config = dict(
    model='image classifier',
    dataset='stained colorectal tissue patches (NCT-CRC-HE-100K)',
    train_examples=90422,
    image_size=32,
    crop_scale_min=1,
    horizontal_flip=True,
    targets=['tissue'],
    num_classes=9,
    arch='mlp',
    layers=12,
    norm='rmsnorm',
    norm_position='pre',
    hidden_act='gelu',
    mlp_ratio=3,
    inner_norm=True,
    width=384,
    mixing='cutmix',
    label_smoothing=0.05,
    loss='cross_entropy',
    init='torch_default',
    residual_init='none',
    optimizer='soap',
    beta2=0.95,
    learning_rate=0.002,
    beta1=0.9,
    shampoo_beta=0.95,
    eps=1e-08,
    precondition_frequency=16,
    max_precond_dim=1024,
    one_sided=False,
    adamw_lr_other_params=0.0025,
    max_grad_norm=1.0,
    gradient_centralization=True,
    sam_rho=0.05,
    max_steps=27100,
    batch_size=128,
    epochs=38.4,
    lr_schedule='wsd',
    decay_fraction=0.4,
    final_lr_fraction=0.05,
    warmup_steps=5420,
    weight_decay=0.04,
    adamw_weight_decay_other_params=0.01,
)
Rows from block 2 of a small image classifier, named by matrix and row number. Rows with one number belong to one neuron. Each number is 128 + 24 x the weight over its row's rms, rounded and kept within 0 to 255. All counts start at 0. Numbers have three digits each.
Before each neuron's rows are labels from the 100 images, of 14976, where the neuron reaches its highest value: "strongest on" is what is common among them. Only what is clearly more common there than usual is listed. The data: stained colorectal tissue patches (NCT-CRC-HE-100K). In brackets: how many of the 100.
# fc1: MLP up (model.blocks.2.mlp.fc1.weight, 1152x384), inputs 77-153
# fc2: MLP down (model.blocks.2.mlp.fc2.weight, 384x1152, transposed), outputs 77-153

strongest on: tissue: normal colon mucosa (27); tissue: mucus (25)
fc1.96:124125127143140108122146143132122133127111116123094152075062147110143122110140127105138076108129129115110150135122129103097148140155143092169157117152088090062119083094093092119107131197130088142144129105132177148111100140135118151
fc2.96:147123170138095115104075122151138073164107117116129067138123160118153155117121098152093129123115094139160161080109112076119148093115127158155120124137136153129097163158127124131151131127142156153120179150100136168110152118095131110

strongest on: tissue: mucus (64)
fc1.282:130124152124126089119108119166097107149134116142141109157113111116114137110140112111105107099150098137143129176163120094099099132121126132140145143122091104070140101130122113130123151152122131140139096085100136139127103152137171103
fc2.282:121121133121159156125088132099103152093148092105134125097133154174124118127098110117109184159099133151115109124128120097113165142129163093137082103161111113095144090145144139120119124078109148119152113108119139142136103090161132123

strongest on: tissue: lymphocytes (41)
fc1.498:122102142106122155160092165135139122150115082131091094132122137152113139109136141104140137154151089199095165143156148130171169156122105176102094101162151116123111151127123106177150096142089127122119112094132115143167155116138154125
fc2.498:186097113153152164099126119100087122131104105157118128152188115149153132132109139119119144137108129142149143119148130136128125148119117123170119094109127144124107090106124157133141116133158143096086113105091119137143164153130108153

strongest on: tissue: debris (48)
fc1.480:097099130116170103126129095121100101142123038122110127115086148138107119109091131142152150057136179119136117121088104135126108146116100163130128129140116136141148144090116112156169125175074128110135162083147137124116115110117102145
fc2.480:131111152146127157111107150089156119155099124141146125103168110129117190142114125158174105120084133150121136091150102148171141102100116142128161136159116129150108155089139135123103146126168079130154151102132146164127172116145127143

strongest on: tissue: lymphocytes (65)
fc1.613:140146142104137165095091092099119150105101122152088178153115124125141159124161086114154126121138105091134102084111105149138141120134136071142166131111114098102150123112141105101143147148115165128148124123178103120119116114124115147
fc2.613:140085148120131165126116128128097100124126098072140122127152154091136129141111118120098143169111162124163120139154141123128130144140166113146145114146130125137148140136145120094108149129120125108160158107115115124136110149119085132

strongest on: tissue: lymphocytes (71)
fc1.126:104133134111143116153136145109128131092107116138133144141124141130148121152117122152142131166076112124125129136174123119112135120146146161146106124123119123087112138087142140130118093113157132128130117204131148145147067115155166139
fc2.126:075128156173106133153129118123131108135156128096155152076101144131111139129127100168139075117140119170138109113068113137108125146187176090115115123082100121165113140141127161125155130120120133127148116141121132152112094109107137189

strongest on: tissue: adipose tissue (30)
fc1.351:106140130172134155137164129146132203151102177108153094164140116147125099153123124158149113096104118137125128099129135121115139116088106162129148113122179165094116104144113143111140135155171144161132138156085124138120140146144124091
fc2.351:131123140142121124121137096128161107100164168132118120142087152132185128172156066121102080145118165118144101159160106094101110129109133134088136121109068117112151155145135140132122142158124154115162125181140141116110134111112130136

strongest on: tissue: lymphocytes (71)
fc1.312:094100119114134177128157136126161124139120114119132150124164127122112165143122156122148143146151081130134122125149142153110138148158164133133128124146136111133166140128153114119129118156123155131146097090154143128148081140115136144
fc2.312:181119104154091164140099125127119137140131087123144139117134135117144104171166123153103162151158139134067129133151128098157138129124145111150110071148092161107144127105123106122178142109123138145085158086109088124116177111123137149

strongest on: tissue: smooth muscle (63); tissue: debris (34)
fc1.211:109160145134143072123109136129123109115139151142106099132098133102114128134165127108128108091136121128142111093109119113094124090130126122092128134113147157184122152221107156116120138141135125138157159116124105124135127131133133124
fc2.211:103147136152111122114169146147105140122129136100136136092124103171111146096145140126093117143127118149123170140168140122101128122017169152135119099119127101107115138117131116151128152098119120118114109110130173133163122149165129120

strongest on: tissue: normal colon mucosa (35)
fc1.76:150112115067128106122146152115103107124119206137110090173099125145120112157113145124142159121085124087133155105117091097113133114083163151095146114118143139140144122164119144103085110174165121134117137173129106162141134137133156145
fc2.76:068145122119159102149177132127151156090146141104153154143090103161092133105110136122145133126157143119126117141081164159110133152130123124141136105092131080124126102141128112143131147133115129105132136147116169111167124121113130097

strongest on: tissue: debris (36)
fc1.44:159142113132132131098099163136129125126072095168141131125127116129128153126126091111139159116146085111101127140111152105085127138160140113153111124132084101127139123099128133109153130151122152142091138081156091070144093157111136132
fc2.44:138109129147114133152126152127125154139180147097138126134183147111130158131112134127166174142100145109156146138137154145090141090133143127146143102174118161125114133186112171112129110153138129128122162107105107115138124169113092086

strongest on: tissue: debris (39)
fc1.577:139121107073106182123129104108176139114138144112133100173152102127110158101125176108133102139122152132095135121132154175121094122132171139121119094113126122096144126109079105106125138140083133131096139156147152141121126138129100115
fc2.577:162124167160135150114096114111135112141082149142145147135139166122142117175106102114092184112137167110105130134149122094165110136117085125108131134150131144107155113146163156138152114123167146134133145105123099150142159130115110121

strongest on: tissue: smooth muscle (49)
fc1.339:175140129145113098093129098145137118071124116114126127136081118169100145115156132139105115135139118123109152126124136132152099100083105145085074149076132117119165125112120129151071083135147119132131156124026134143129170127144107126
fc2.339:114122155161144173079130127088107091139095097144111151121158126137140112145113162091098157116124133069180141095132103097113115143141159136132128143145137161130141148134183136150142097133139136123126136113140161133115136133140096111

strongest on: tissue: adipose tissue (35)
fc1.80:129130117119116120100116108133120159119125122152159114132144103116132108151154102113120109143093126095122086104102111128085162156140141143143149113158130112118140143151148166162140139094150127135141170109142105162149103123167115181
fc2.80:114147139105134126144152127117160089131125120168142106111159166135128108130151152096124089121165132154123164173138092136087118150110174161074130149077121143155158123129132134143135124132103123107119125163161098105104141131099128115

strongest on: tissue: cancer-associated stroma (30)
fc1.1:109120092148135100139165112115126154129095098161159155133126115214165130116140133104116109156128107123119093146169146139121169146118133181123127133156120137093119118115162135146137121096114107133117119085167153112149102138115137155
fc2.1:123060112073116151150102139152101146143130157095152109100122116107138129131085128103141151147126112161143138095113128092094134114135135131147138113117113110109139118165129089112113159134123180122165118159109092110110131105112151108

strongest on: tissue: tumour epithelium (53)
fc1.459:122106149122125108136149104119134102113123117130166123104158111159123144089106108119139125149173166078164146100144161152118119151140137173092157153125122110134139112144135123145096118116169129121142146100117144094136153159116135130
fc2.459:127141141096118114100095104105096111124077079130075121108151151144144100188099118108107163137133147129161136106138108139167107120153104166121128154142096137168127139118119137138150129149150124161124138047114113108090108136134084110

strongest on: tissue: debris (35)
fc1.299:153095129149105120110127115126148114124124092125126099074161129112129139159153072110165135131132080150132122099117178130119121122125146141143101115054138122112128131126126134134143087131113154129107117096151137118117111157107124121
fc2.299:144136139163125174126093120105125110139110136137103128117149140130127143118173131134139134121104122131110126137145081137151155123121122117129145107151085123162141122118104168107150177108136119126135112133109113185093107115121097143

strongest on: tissue: cancer-associated stroma (31)
fc1.608:131097131156122127107150134150113137129127121138157159163125124149189144097133089152123138084121119122141103130145113128145116127144153116097131151130128131105194118114118138141184119137109117142125109144097129168143138116174173116
fc2.608:120102145113116147129139122147065104152092131104134101121151138097141114162101136111085169108133120081143164126117116116124101180134107168129091131085133141150141150164169156140125162125125142187146140126152147156087154129096131131

strongest on: tissue: cancer-associated stroma (51); tissue: mucus (30)
fc1.641:105178129134154089134149146154129137088156094096128179130144140127120155110133152146093154095191171125116154132141139150104091109109100104091118156134074137115100115120085084144131130145140148150168131140118122124135094120138136156
fc2.641:122142134177130147086109129155139158162116095130119131150140150162160125145113135151125158110101132155151142104110169124045149114101074177138120146154151128132161138109128110145121120131135146174112116136124170129156142112136171116

strongest on: tissue: smooth muscle (48)
fc1.732:163144130145108131126179179160096121150124115135160154135129111139166085157136145137129153114180124149116133126110084104137108140149103096134108133156136131140132144130181126135131140111128108133121114102127123109125128092125128162
fc2.732:080143118146102127143126111091148101166138144147120133122107146106145118081115099153108098078152123086081137161143110128135117120134115137072094138167136117091119118108150127129111154121108163115126127140163093140156088136147178118

strongest on: tissue: adipose tissue (55)
fc1.581:072162124145122122115141094109082132104147130152104122134110120115105123127139108132094141154143142113141133162118076150129132127124144107136174152145121106147124093135135127136133154089100131143134105182130103131125115149185096097
fc2.581:165134146111141150169130125131117098167127154134119170156112146140154139121144136115125049131125142144161137113130101129133135113162174140118138121132105142100104156129122111135095107135171157115193117142146117127080077117131136109

strongest on: tissue: smooth muscle (44)
fc1.149:136127138141109107085088104132117130154130124079126127111088099145116145153150146121132131131131170156098145167080148180097116119131143121119121095078118107143132127155108117162139162134160139136104123147167129119127132159103095088
fc2.149:154097171144143156087135119129131158146088117140140144172114161129114119158135151101148129157139147118126139163147156098105115159075132129083174161132096131107119125148111119155106137119174154099152093126138116169139116149140121123

strongest on: tissue: cancer-associated stroma (58)
fc1.348:116160112124098126140121114141141126101126140122163133070188109129129118128124122113135147174111146132119168109154127164125082137092094097126131102143144147166106134154113098145082114127131112109123133207136110181113142165151130151
fc2.348:138082136120114146144120118148137127142095135146131158149126140131106070119177129126105113079125115161141098154165139136138114150110115190121104165139090128194186131114125122120095136102158133157155118092104150121078132147126127185

strongest on: tissue: debris (57)
fc1.612:137086159140111137151145096127100119133126131166105105161165118107134146136136148114120141147139092116134169118119115138147136121114066186140098128134113136133126151112169135104143099124101135121089101131144156105154142147145132146
fc2.612:128096116131116184183119139134176123127150114102145128121115122181106134077143121117139103121136070144106101169162135126136148129121134133171140124127143120109134110142125135091155142103118119089104113054079090149158119131109137162

strongest on: tissue: tumour epithelium (46)
fc1.726:131141112138151085092085140106159163150087137129149091124111150095130095107146102154117124145171121165122118152097125138121137122121099145146111083165113137117110124135137176112171113108116136138162135053144093152121107151120141140
fc2.726:139151116097113099155162127109133127126167120107125120117143147153105118127170160124137145117137147154100139157146085149139112102104140108144101125097126100093133130097117139086127108136086104122146102123136132095103129132186110138

strongest on: tissue: smooth muscle (31)
fc1.313:163125138184088119145101119138135134095107110128134135103121129129134116150102150133119109179162098159127139143134153115111118117141143171113138119183131114115136140065139087140113119138106122145129122078171092116141080143152149113
fc2.313:153111142132162138111110090107083154099129122125108139191129124106156109157141108105099195133112145121143103146123118121151104128132110114138110128124131136103155116158164119134135113102147128103165129132116146126144113125116107104

strongest on: tissue: lymphocytes (83)
fc1.186:131136130154139166155123149107190149155117034111112107147147117159114123149149157183141166115116121094128143136179150132127104114108141147130107153167105126100133128144139154161087118149132130144121120101148120148121089151097138136
fc2.186:106104159152151143099121098110139101124109119171138135056135156117136125123137100112112113117135132144136120142121082171129139144157145086120135056123134094145131131112130144132168131146159108123147109128099162105121124135096141141

strongest on: tissue: lymphocytes (38); tissue: normal colon mucosa (30); tissue: debris (28)
fc1.580:142074137177129168122110154167203126158102100102109101107154121125179122174159101140160110118163097161139113064114148145166130135102105151132110142095150130097119185152137126106150101108120124129134121082111162128128125137119165118
fc2.580:145085135129125161129068087079135108114115129131116148059141130123127146115190121131116138118129129144112118171132105126107123123118177079141138103163106113154147092111111156119154168141138127133149162081131087126091116114113114126

strongest on: tissue: lymphocytes (87)
fc1.54:173074113148148152146107110112153130159122062149107081165170119183140102137120137181154113163110111091108156139153153080156122136092150175146119147113117124117156147139147129171107080133084116143108099105155129144134074136121151127
fc2.54:151117137119136163075103112076116094137120111160124161074163168120140129170123127096120156093130148145149127144120095119129133153139143094113137093144113142116143129121140186130165134162161127110136139115115142123119112113093111135

strongest on: tissue: lymphocytes (70)
fc1.639:133118125118161177123140167128184154109129139117121129103150105136152155138114161159126126168141086105088133147122158143078130135096147149142099113179162108092151151119123122105105144169126167144141111135152144144138084126131166134
fc2.639:144113089149097124152109102111129110122091108118140157100155142130146096189126120149100152131167159153083139119116136097176133109145131092146116085170114159098150120114136118131154143099119144154107151083108103123107143106145112128

strongest on: tissue: debris (48)
fc1.145:185107144101136204124077162171150164129106144117128139146156125131119131082116149120141104105137107161182125129143158100117141166099138168150142112145114101103120141088147133097133082112143115103102113153124149090140124134106153137
fc2.145:154098128152140167123086114103104112131093086133121170128132160106159121156145135099088163146122150117112120138139120101143124119156130146136122130156116136105157101127162149149139126135143130146151147107095106111104142110098109129

strongest on: tissue: lymphocytes (86)
fc1.559:159131132153130163131096139144169153115124143133133116154117110106133101091126135121138135133119110152174134106125119148087183141115127189090142135152139078134140133139137122113132094140137120137095123157166133147121142158119097123
fc2.559:172087107158120191159101126095097114141138121095142172079118149098140131140159141085102137169151143127126103165138144122110114124141161132123141110152094130134152111150141157123130139131126099140130164073095080149103132126107098132

strongest on: tissue: lymphocytes (73)
fc1.122:185111133119157136132075147115167139129104069162121107148162143157125142185115119142142134119077113136114149136148126115141145144114128156120143140117147152128122161101153130184127107094118122168136134132143110130159088129134155158
fc2.122:107120135139116134095151130078120100142144132125154151107131181109144116177106125134143129136158125150157114126075102098111130148151155102090125122112119130150141126116134159126166135127157103128149114103120148143140131094077122149

strongest on: tissue: mucus (75)
fc1.89:144105114139150156118095143091128139137092107170175111125123173134155128181112119097139121128107109108106155152139130125135149138130125114099131153101137123117088103104141110175115127071149149167140125135126129127151123136142141172
fc2.89:096174143126108128112127103138104121143167134166125128140121183131139142167119120129143128145140126167171097104049123123133114104172107100121135148138115108141126149108144098131152092133116145156126146132112123134151134143091090109

strongest on: tissue: debris (42); tissue: cancer-associated stroma (38)
fc1.305:117158106157140154124131141115116117136104089113135133153154133102064116101118160120150158144131142157149101154126142120119140128090136102203154109125128145109129141126127120132138140148121128150096163162172157105122138128078142111
fc2.305:168120127164143154087092113134078115161126078121109137137135143121143125176113113120112157131089163111123145111132133088143125121139138151130129132175102140127140138136168149121154116173130119111172136106129118131146124134094084116

strongest on: tissue: adipose tissue (53)
fc1.133:134099133136135128160178133115145162122117127145161136143138139143112117118096096110107144168153138085137122136143162112124174103138139160155120123153096082108155104115114111111104133092172143133149147113104165072136153137147124161
fc2.133:150128133142139117111110131121158110150144139169125157117141121114127119111127153155159156121119139106151159094095109129116145136140145080196115100117129127148122169141123182150112086173119082135140114127142113108166079154113139097

strongest on: tissue: smooth muscle (40); tissue: tumour epithelium (34)
fc1.110:150120140138142136118098144135173125100144137169150130163135105115110124131110086157165119128136139102128109121128160147132136081116166140114147124180093112133148113103141131130134132148115122145131145108083132154161123126118153111
fc2.110:149150083147116124119159047127100126128144135150141167133159131132122142154127114107147086130123185096130094138135137150162127118130113124115131129108103126103141108123089122123143099163138119114148124097131143138134139102155119123

strongest on: tissue: cancer-associated stroma (53); tissue: mucus (25)
fc1.188:118102088147143120133141074125104148140139121154121088147093142117149153113137129130081080096111130157152085116107088085139127099139115128117127150088129131152116132146127120159128104153101092126181129158116137151139108148110133122
fc2.188:078143157127122134113138151130125107125123162149141103096152091168115177119081149077094114116146123151135123094147115105108140103103127201162097112138114167118108167163163134147132138084154130149118150124136165131115135113148111112

strongest on: tissue: tumour epithelium (63)
fc1.262:151117134120118158136141128119105141141089087132174122153155119176134117138141101127146152148124102136130154145163146152154143159132083126137197113126117095127114109136137128152182136099100107128130110088137126132106153143140102111
fc2.262:147158089090137130111123113136157125126155136146112131164122086155129121105139126136185136139138124092119146154093138132082105139184072096113100175065107135126117143117088125117094140114127126140082147155138078103110119145107139128

strongest on: tissue: debris (39); tissue: cancer-associated stroma (26)
fc1.363:090085093108092112128149134115151118142123139166172140168145126093120124092125122131094148145180130115136105125156177105167117137130166218128118132181144118151161108098146139122110098094147163105103125156106158149145140107169134114
fc2.363:128161118155136104143094121136140139109178161145166124118141088150109127143203136152154149128131120097131075119142124130146133123146138143189147128121136164148104173100149178136118097116109184089110060139142134129166126135122108145

strongest on: tissue: adipose tissue (43)
fc1.91:097115131169098084112154107113113158127114093103132118117130115135173140137165068151142109102130124136151114152106115124117130143135152118128123134157174108114159150141128153130169117159120156164136111038138114142128106098146134132
fc2.91:114158115129142140133111126138175118121122137151146096076138157130141109126135147114131076131150114144112170118147123142088127137099169149089133143110112147164143112124106135122133130116138108122127122189163135121075131145145117103

strongest on: tissue: cancer-associated stroma (28)
fc1.250:110111129120160156121138074134123107097102138173131132096141111171104124132118156117129141125132122112081139132123119131184106155104108136126097134097183124154137167139124108182138142098139147107145135122111119100135140124123098180
fc2.250:130129110144133116144135125113163128122149119071135136155129138147121145123113128154127120119119128118104145109147160107123148136169157142137119094134142151122118155141129113122108147129125134136144121147122129148149139104155147123

strongest on: tissue: tumour epithelium (35)
fc1.542:118162125108103161156127142124149113131098144133169153154139101169113163135098105118122138144144108145110163148129151102134104148120145132106165115125144120146151098115112136160175167123117106118149125131118123115115142118112139126
fc2.542:126126119157145124123137106131116091152152085151099138166155162107130073153109124135129145117113161087134135138102115107150122111155121142090130135127120171140137148076166111114109144135128171136115152138127121114154141144115146101

strongest on: tissue: lymphocytes (31)
fc1.332:129098106152166110129129109158157136103120150143093065127147150111083091093116126123124138128152142169132098150128111111151157151131185158161159098148120145135095103135139131119122114167136149109173117119123149118133129104133143169
fc2.332:157121122126119155128095119095095152135082071120120152119150143144152127125164130094142114153118119106098125166130140085135120111113118098093165104177090151131129120106134133095130149117138140152086126125108125123099183081158128142

strongest on: tissue: cancer-associated stroma (41)
fc1.194:097110124145113112135147144141102189155120060133100163057116129120156124153089114150105134111154141095112127167173130132123119150148143129133159124149111143145149115122133116155132070158150111133100135012095122104115126158134119183
fc2.194:134171129125109140116086179149117110127122139155171155082129107125169170185121142141099149126101168125113133104162166081103103140174128110135088136124090110099157136105110109109141159139138200149156105148140116129103107080138116115

strongest on: tissue: smooth muscle (39)
fc1.467:115154118086094159120186120124135140145121135105134127110165129120140111116149144120099133151106112172119092176127149161124099155127105188113162132157161139144104123183151135133092143101146138140109155024137131147122124173129106093
fc2.467:158153105096119123128083161154113137120127104167142133123140122138109143192113148149109138151097170161152108097193115113126122127171181104122115134127141121120160105106117139146145129092128165151116088108136141134125101107165111153

strongest on: tissue: debris (47)
fc1.704:124103168134103142160142090114083119149133122162105128161171133118135131124130148112117142151132094124141143125119125140146134139100071172118100116126121131145125135119172124100112105124107134111087106139134145130134124165145116154
fc2.704:130095108132119181173124149132178119129147125114131122122110111174100128081129120120139101129133067139113093158149134140135158135124134140180139122117154123106132111128115135090153140107115118092103115059087104144159143136123138169

strongest on: tissue: lymphocytes (38)
fc1.278:112173159131125099145148106110076178167174114110133102155120140167150161189129100134126132061139122192124125107115157155130110121129116147150092097113156163144096117151120162130094119125124133136123119127121164139144067114117137119
fc2.278:116148130133110132119110146115134118168131156125136131063114116115133113105120135145111116106107112157159147084131117145122110137071153162165119142143114145119109125112147119131108149142150122140157133091126088117141137138139121192

strongest on: tissue: lymphocytes (54)
fc1.738:096091105130126112153096163115158143136101137144133142133123130168105126135157129118146099113131112139101131174167148109119124125145162150144095119131095111118107102114113157155115115149157132115149113180100124091123081120140138134
fc2.738:107132138128074117123113106147127134144154101132128136067120119111107133126118124166114124150152134150147090102120110118155132170173159094126120129118102194165114138155126178120129142110147133190113147135112131117116101131100137137

strongest on: tissue: smooth muscle (41)
fc1.333:125132132123117110123171104133114125134139091131142123160172142144145151128111113155113186117162118112131120132174136166150103111116171142081094149080083154177118082108119080098082118118169159124121094113137123178092134114129138143
fc2.333:140123133133146117081103077128112099130103080117116136168166140126134135159134115106094166109110161122128139114114130114172115121127132126123128145145083151108117137117148132146121104126144160091173108104104102141146134111118112141

strongest on: tissue: lymphocytes (83)
fc1.32:171126127120131121136072112113149147117094153135121115144175127137090094140118154142121149151081164133159134108125104124133162117119137146131161108088119125114109127048129112165121121107106098125137144161129130137157128122136138161
fc2.32:141115125148102142138150126090118133133160129095131169097114165113136135154100116127140121149128124172150127120081131091102130129159176108090116138097104136153136159134120166118116145115161132132152114129136134159102122066112141173

strongest on: tissue: lymphocytes (59)
fc1.735:117114123138144140120148140139140127152141094148104145085157130144112136121107117129133142112125086140115174081133099148135122176087145144175121099145135102104147157118118135156167133113144155157086113073161093123100133126115109131
fc2.735:102125135094129192120111149103168143103097137059161090089147157104123136162094151132143131145164148118121112151145161147096127137147131109161115110133107110126148156120103138088116151139136161117143167080099095114134165170075133136

strongest on: tissue: smooth muscle (85)
fc1.154:108147131126075088127117114104101114110156215132136131151086146106093110162178144144121147158136113136100101177161190124115095136115112144098165125110151143146121113148161113123080101107152155133082135066143117115100125161140116105
fc2.154:184159127119138155129070165130128150120099090109136143120143103152113119180114092109120164152135136164140122108184120105122138147157164109147095152157131128123136123118134124140155142105131155109114097118161120132128108111168149153

strongest on: tissue: smooth muscle (49)
fc1.189:151093112129125113118112150178112164138125032175132127102144121156141160173156125124127121085172101119118137145119166149114111166149128138147122131100068125162111117106153106203167122156092096126112097064142116125118085136132137104
fc2.189:141135125121129161091108117128133114127093104153118140133132155127170101157121110115083176140124173121112144123148117073133070114147133121114079158134095155085131114137128124111105114142153138113132127132112095116098120139088112085

strongest on: tissue: smooth muscle (79)
fc1.101:122143126089129072129153120077156118098168111115098155109098102110098145109126137136092113126150157119130112156152176119105124114125107104131116161080095176141117127127132090140148117133148144151110149131113119099145076103155127149
fc2.101:112157135147128145142137174133129156140109132099155146093125137176102155122146141147162132124095125120143141109158158140070144115121128141160121152141126121119142155122131099123133148110109148155129129133151163146143131095167147143

strongest on: tissue: debris (27)
fc1.139:125149114143144106139104140167128155123144155136088168113185119112099167128153125152128130102115142124098115143138156158163120101127151121151150148116105118120145103123146096149081099171153135134092100157125127092176124128093144127
fc2.139:188127160130141138148096084177099132176128115071109160135180120116137149145145122118129064126093139157095106108131110150130117137131131175103170133189125116121110110124141099134104136126116124079154135109113139163139133093166129102

strongest on: tissue: cancer-associated stroma (43)
fc1.257:140118115136090079116108118125159147102136145149180091126133143085125128110146119162133117156143092107133132116106142142137139108107155128129112122131111149136107176134144118103133116137138149135171133133125103146153127148120118108
fc2.257:111158100129106136117130139110097153156161158089119127100147120153100148110146130133134073142133141156138135090147120127136146101127133165115114119157106145134109138148117147103122116123122122128132080141127191129124123140187158132

strongest on: tissue: cancer-associated stroma (39)
fc1.85:153148130123128075153151108132091128147136114119129128104133192176171119118111115126100134112115110144130118144158119148139111134119103148110099125105097139125128133100143130140105109129126125098086129153140090185162111115138128128
fc2.85:109115092100105125150160134142122157144111148150149108085148076155091114120083146126111097112129088196151081104102154145141147101131129119164133103117166132107111108122123088136097120124130136141130110104100115089144137139131109157

strongest on: tissue: mucus (28)
fc1.158:105123097137140114101128123130126139124114164143159154134125167165117121095141112136098159146100160107134131147093110127127172125142120118165148118154135062070144142092122121088111093148134166125135148150113099114119165150132129177
fc2.158:056127143076151127142107157130147126145144133130148126130139140120136100125072134134137109112146117113120117154159141149075125138103162105124149127152121147146109173177117127153164091147144111124138134180110121100127110175104149095

strongest on: tissue: adipose tissue (29); tissue: mucus (27)
fc1.744:082181132108133118127117132132128140115124126057107115116102130126162099154143098117107129171138122128095156185158141173092109140104129118096108097151135132132135110100133119139138127118081125166150086112120103143119148077107113161
fc2.744:178111137123130146131133156081124121151118113141139125165138148117131109121078148159146154113088131104124117089109091134170108133151131151097152110159115096115161128113103106148125084166178143124146123147132138133160106155122126073

strongest on: tissue: cancer-associated stroma (50); tissue: debris (37)
fc1.670:083115142096148117144153125155153081098103105151128138097178131115124119141134137136118121121122110133135144107130095132135102114110112157131114136110087169118127191112148127157177102116117126110143098197145140121135151133116156164
fc2.670:143101115145101137187118098170140162129155107114162121168140154122149108124131113116143125097113082150122097181122134120162161123099104111115140144150179116119134108117107103110099198110140130135101093091087103122129117132109148144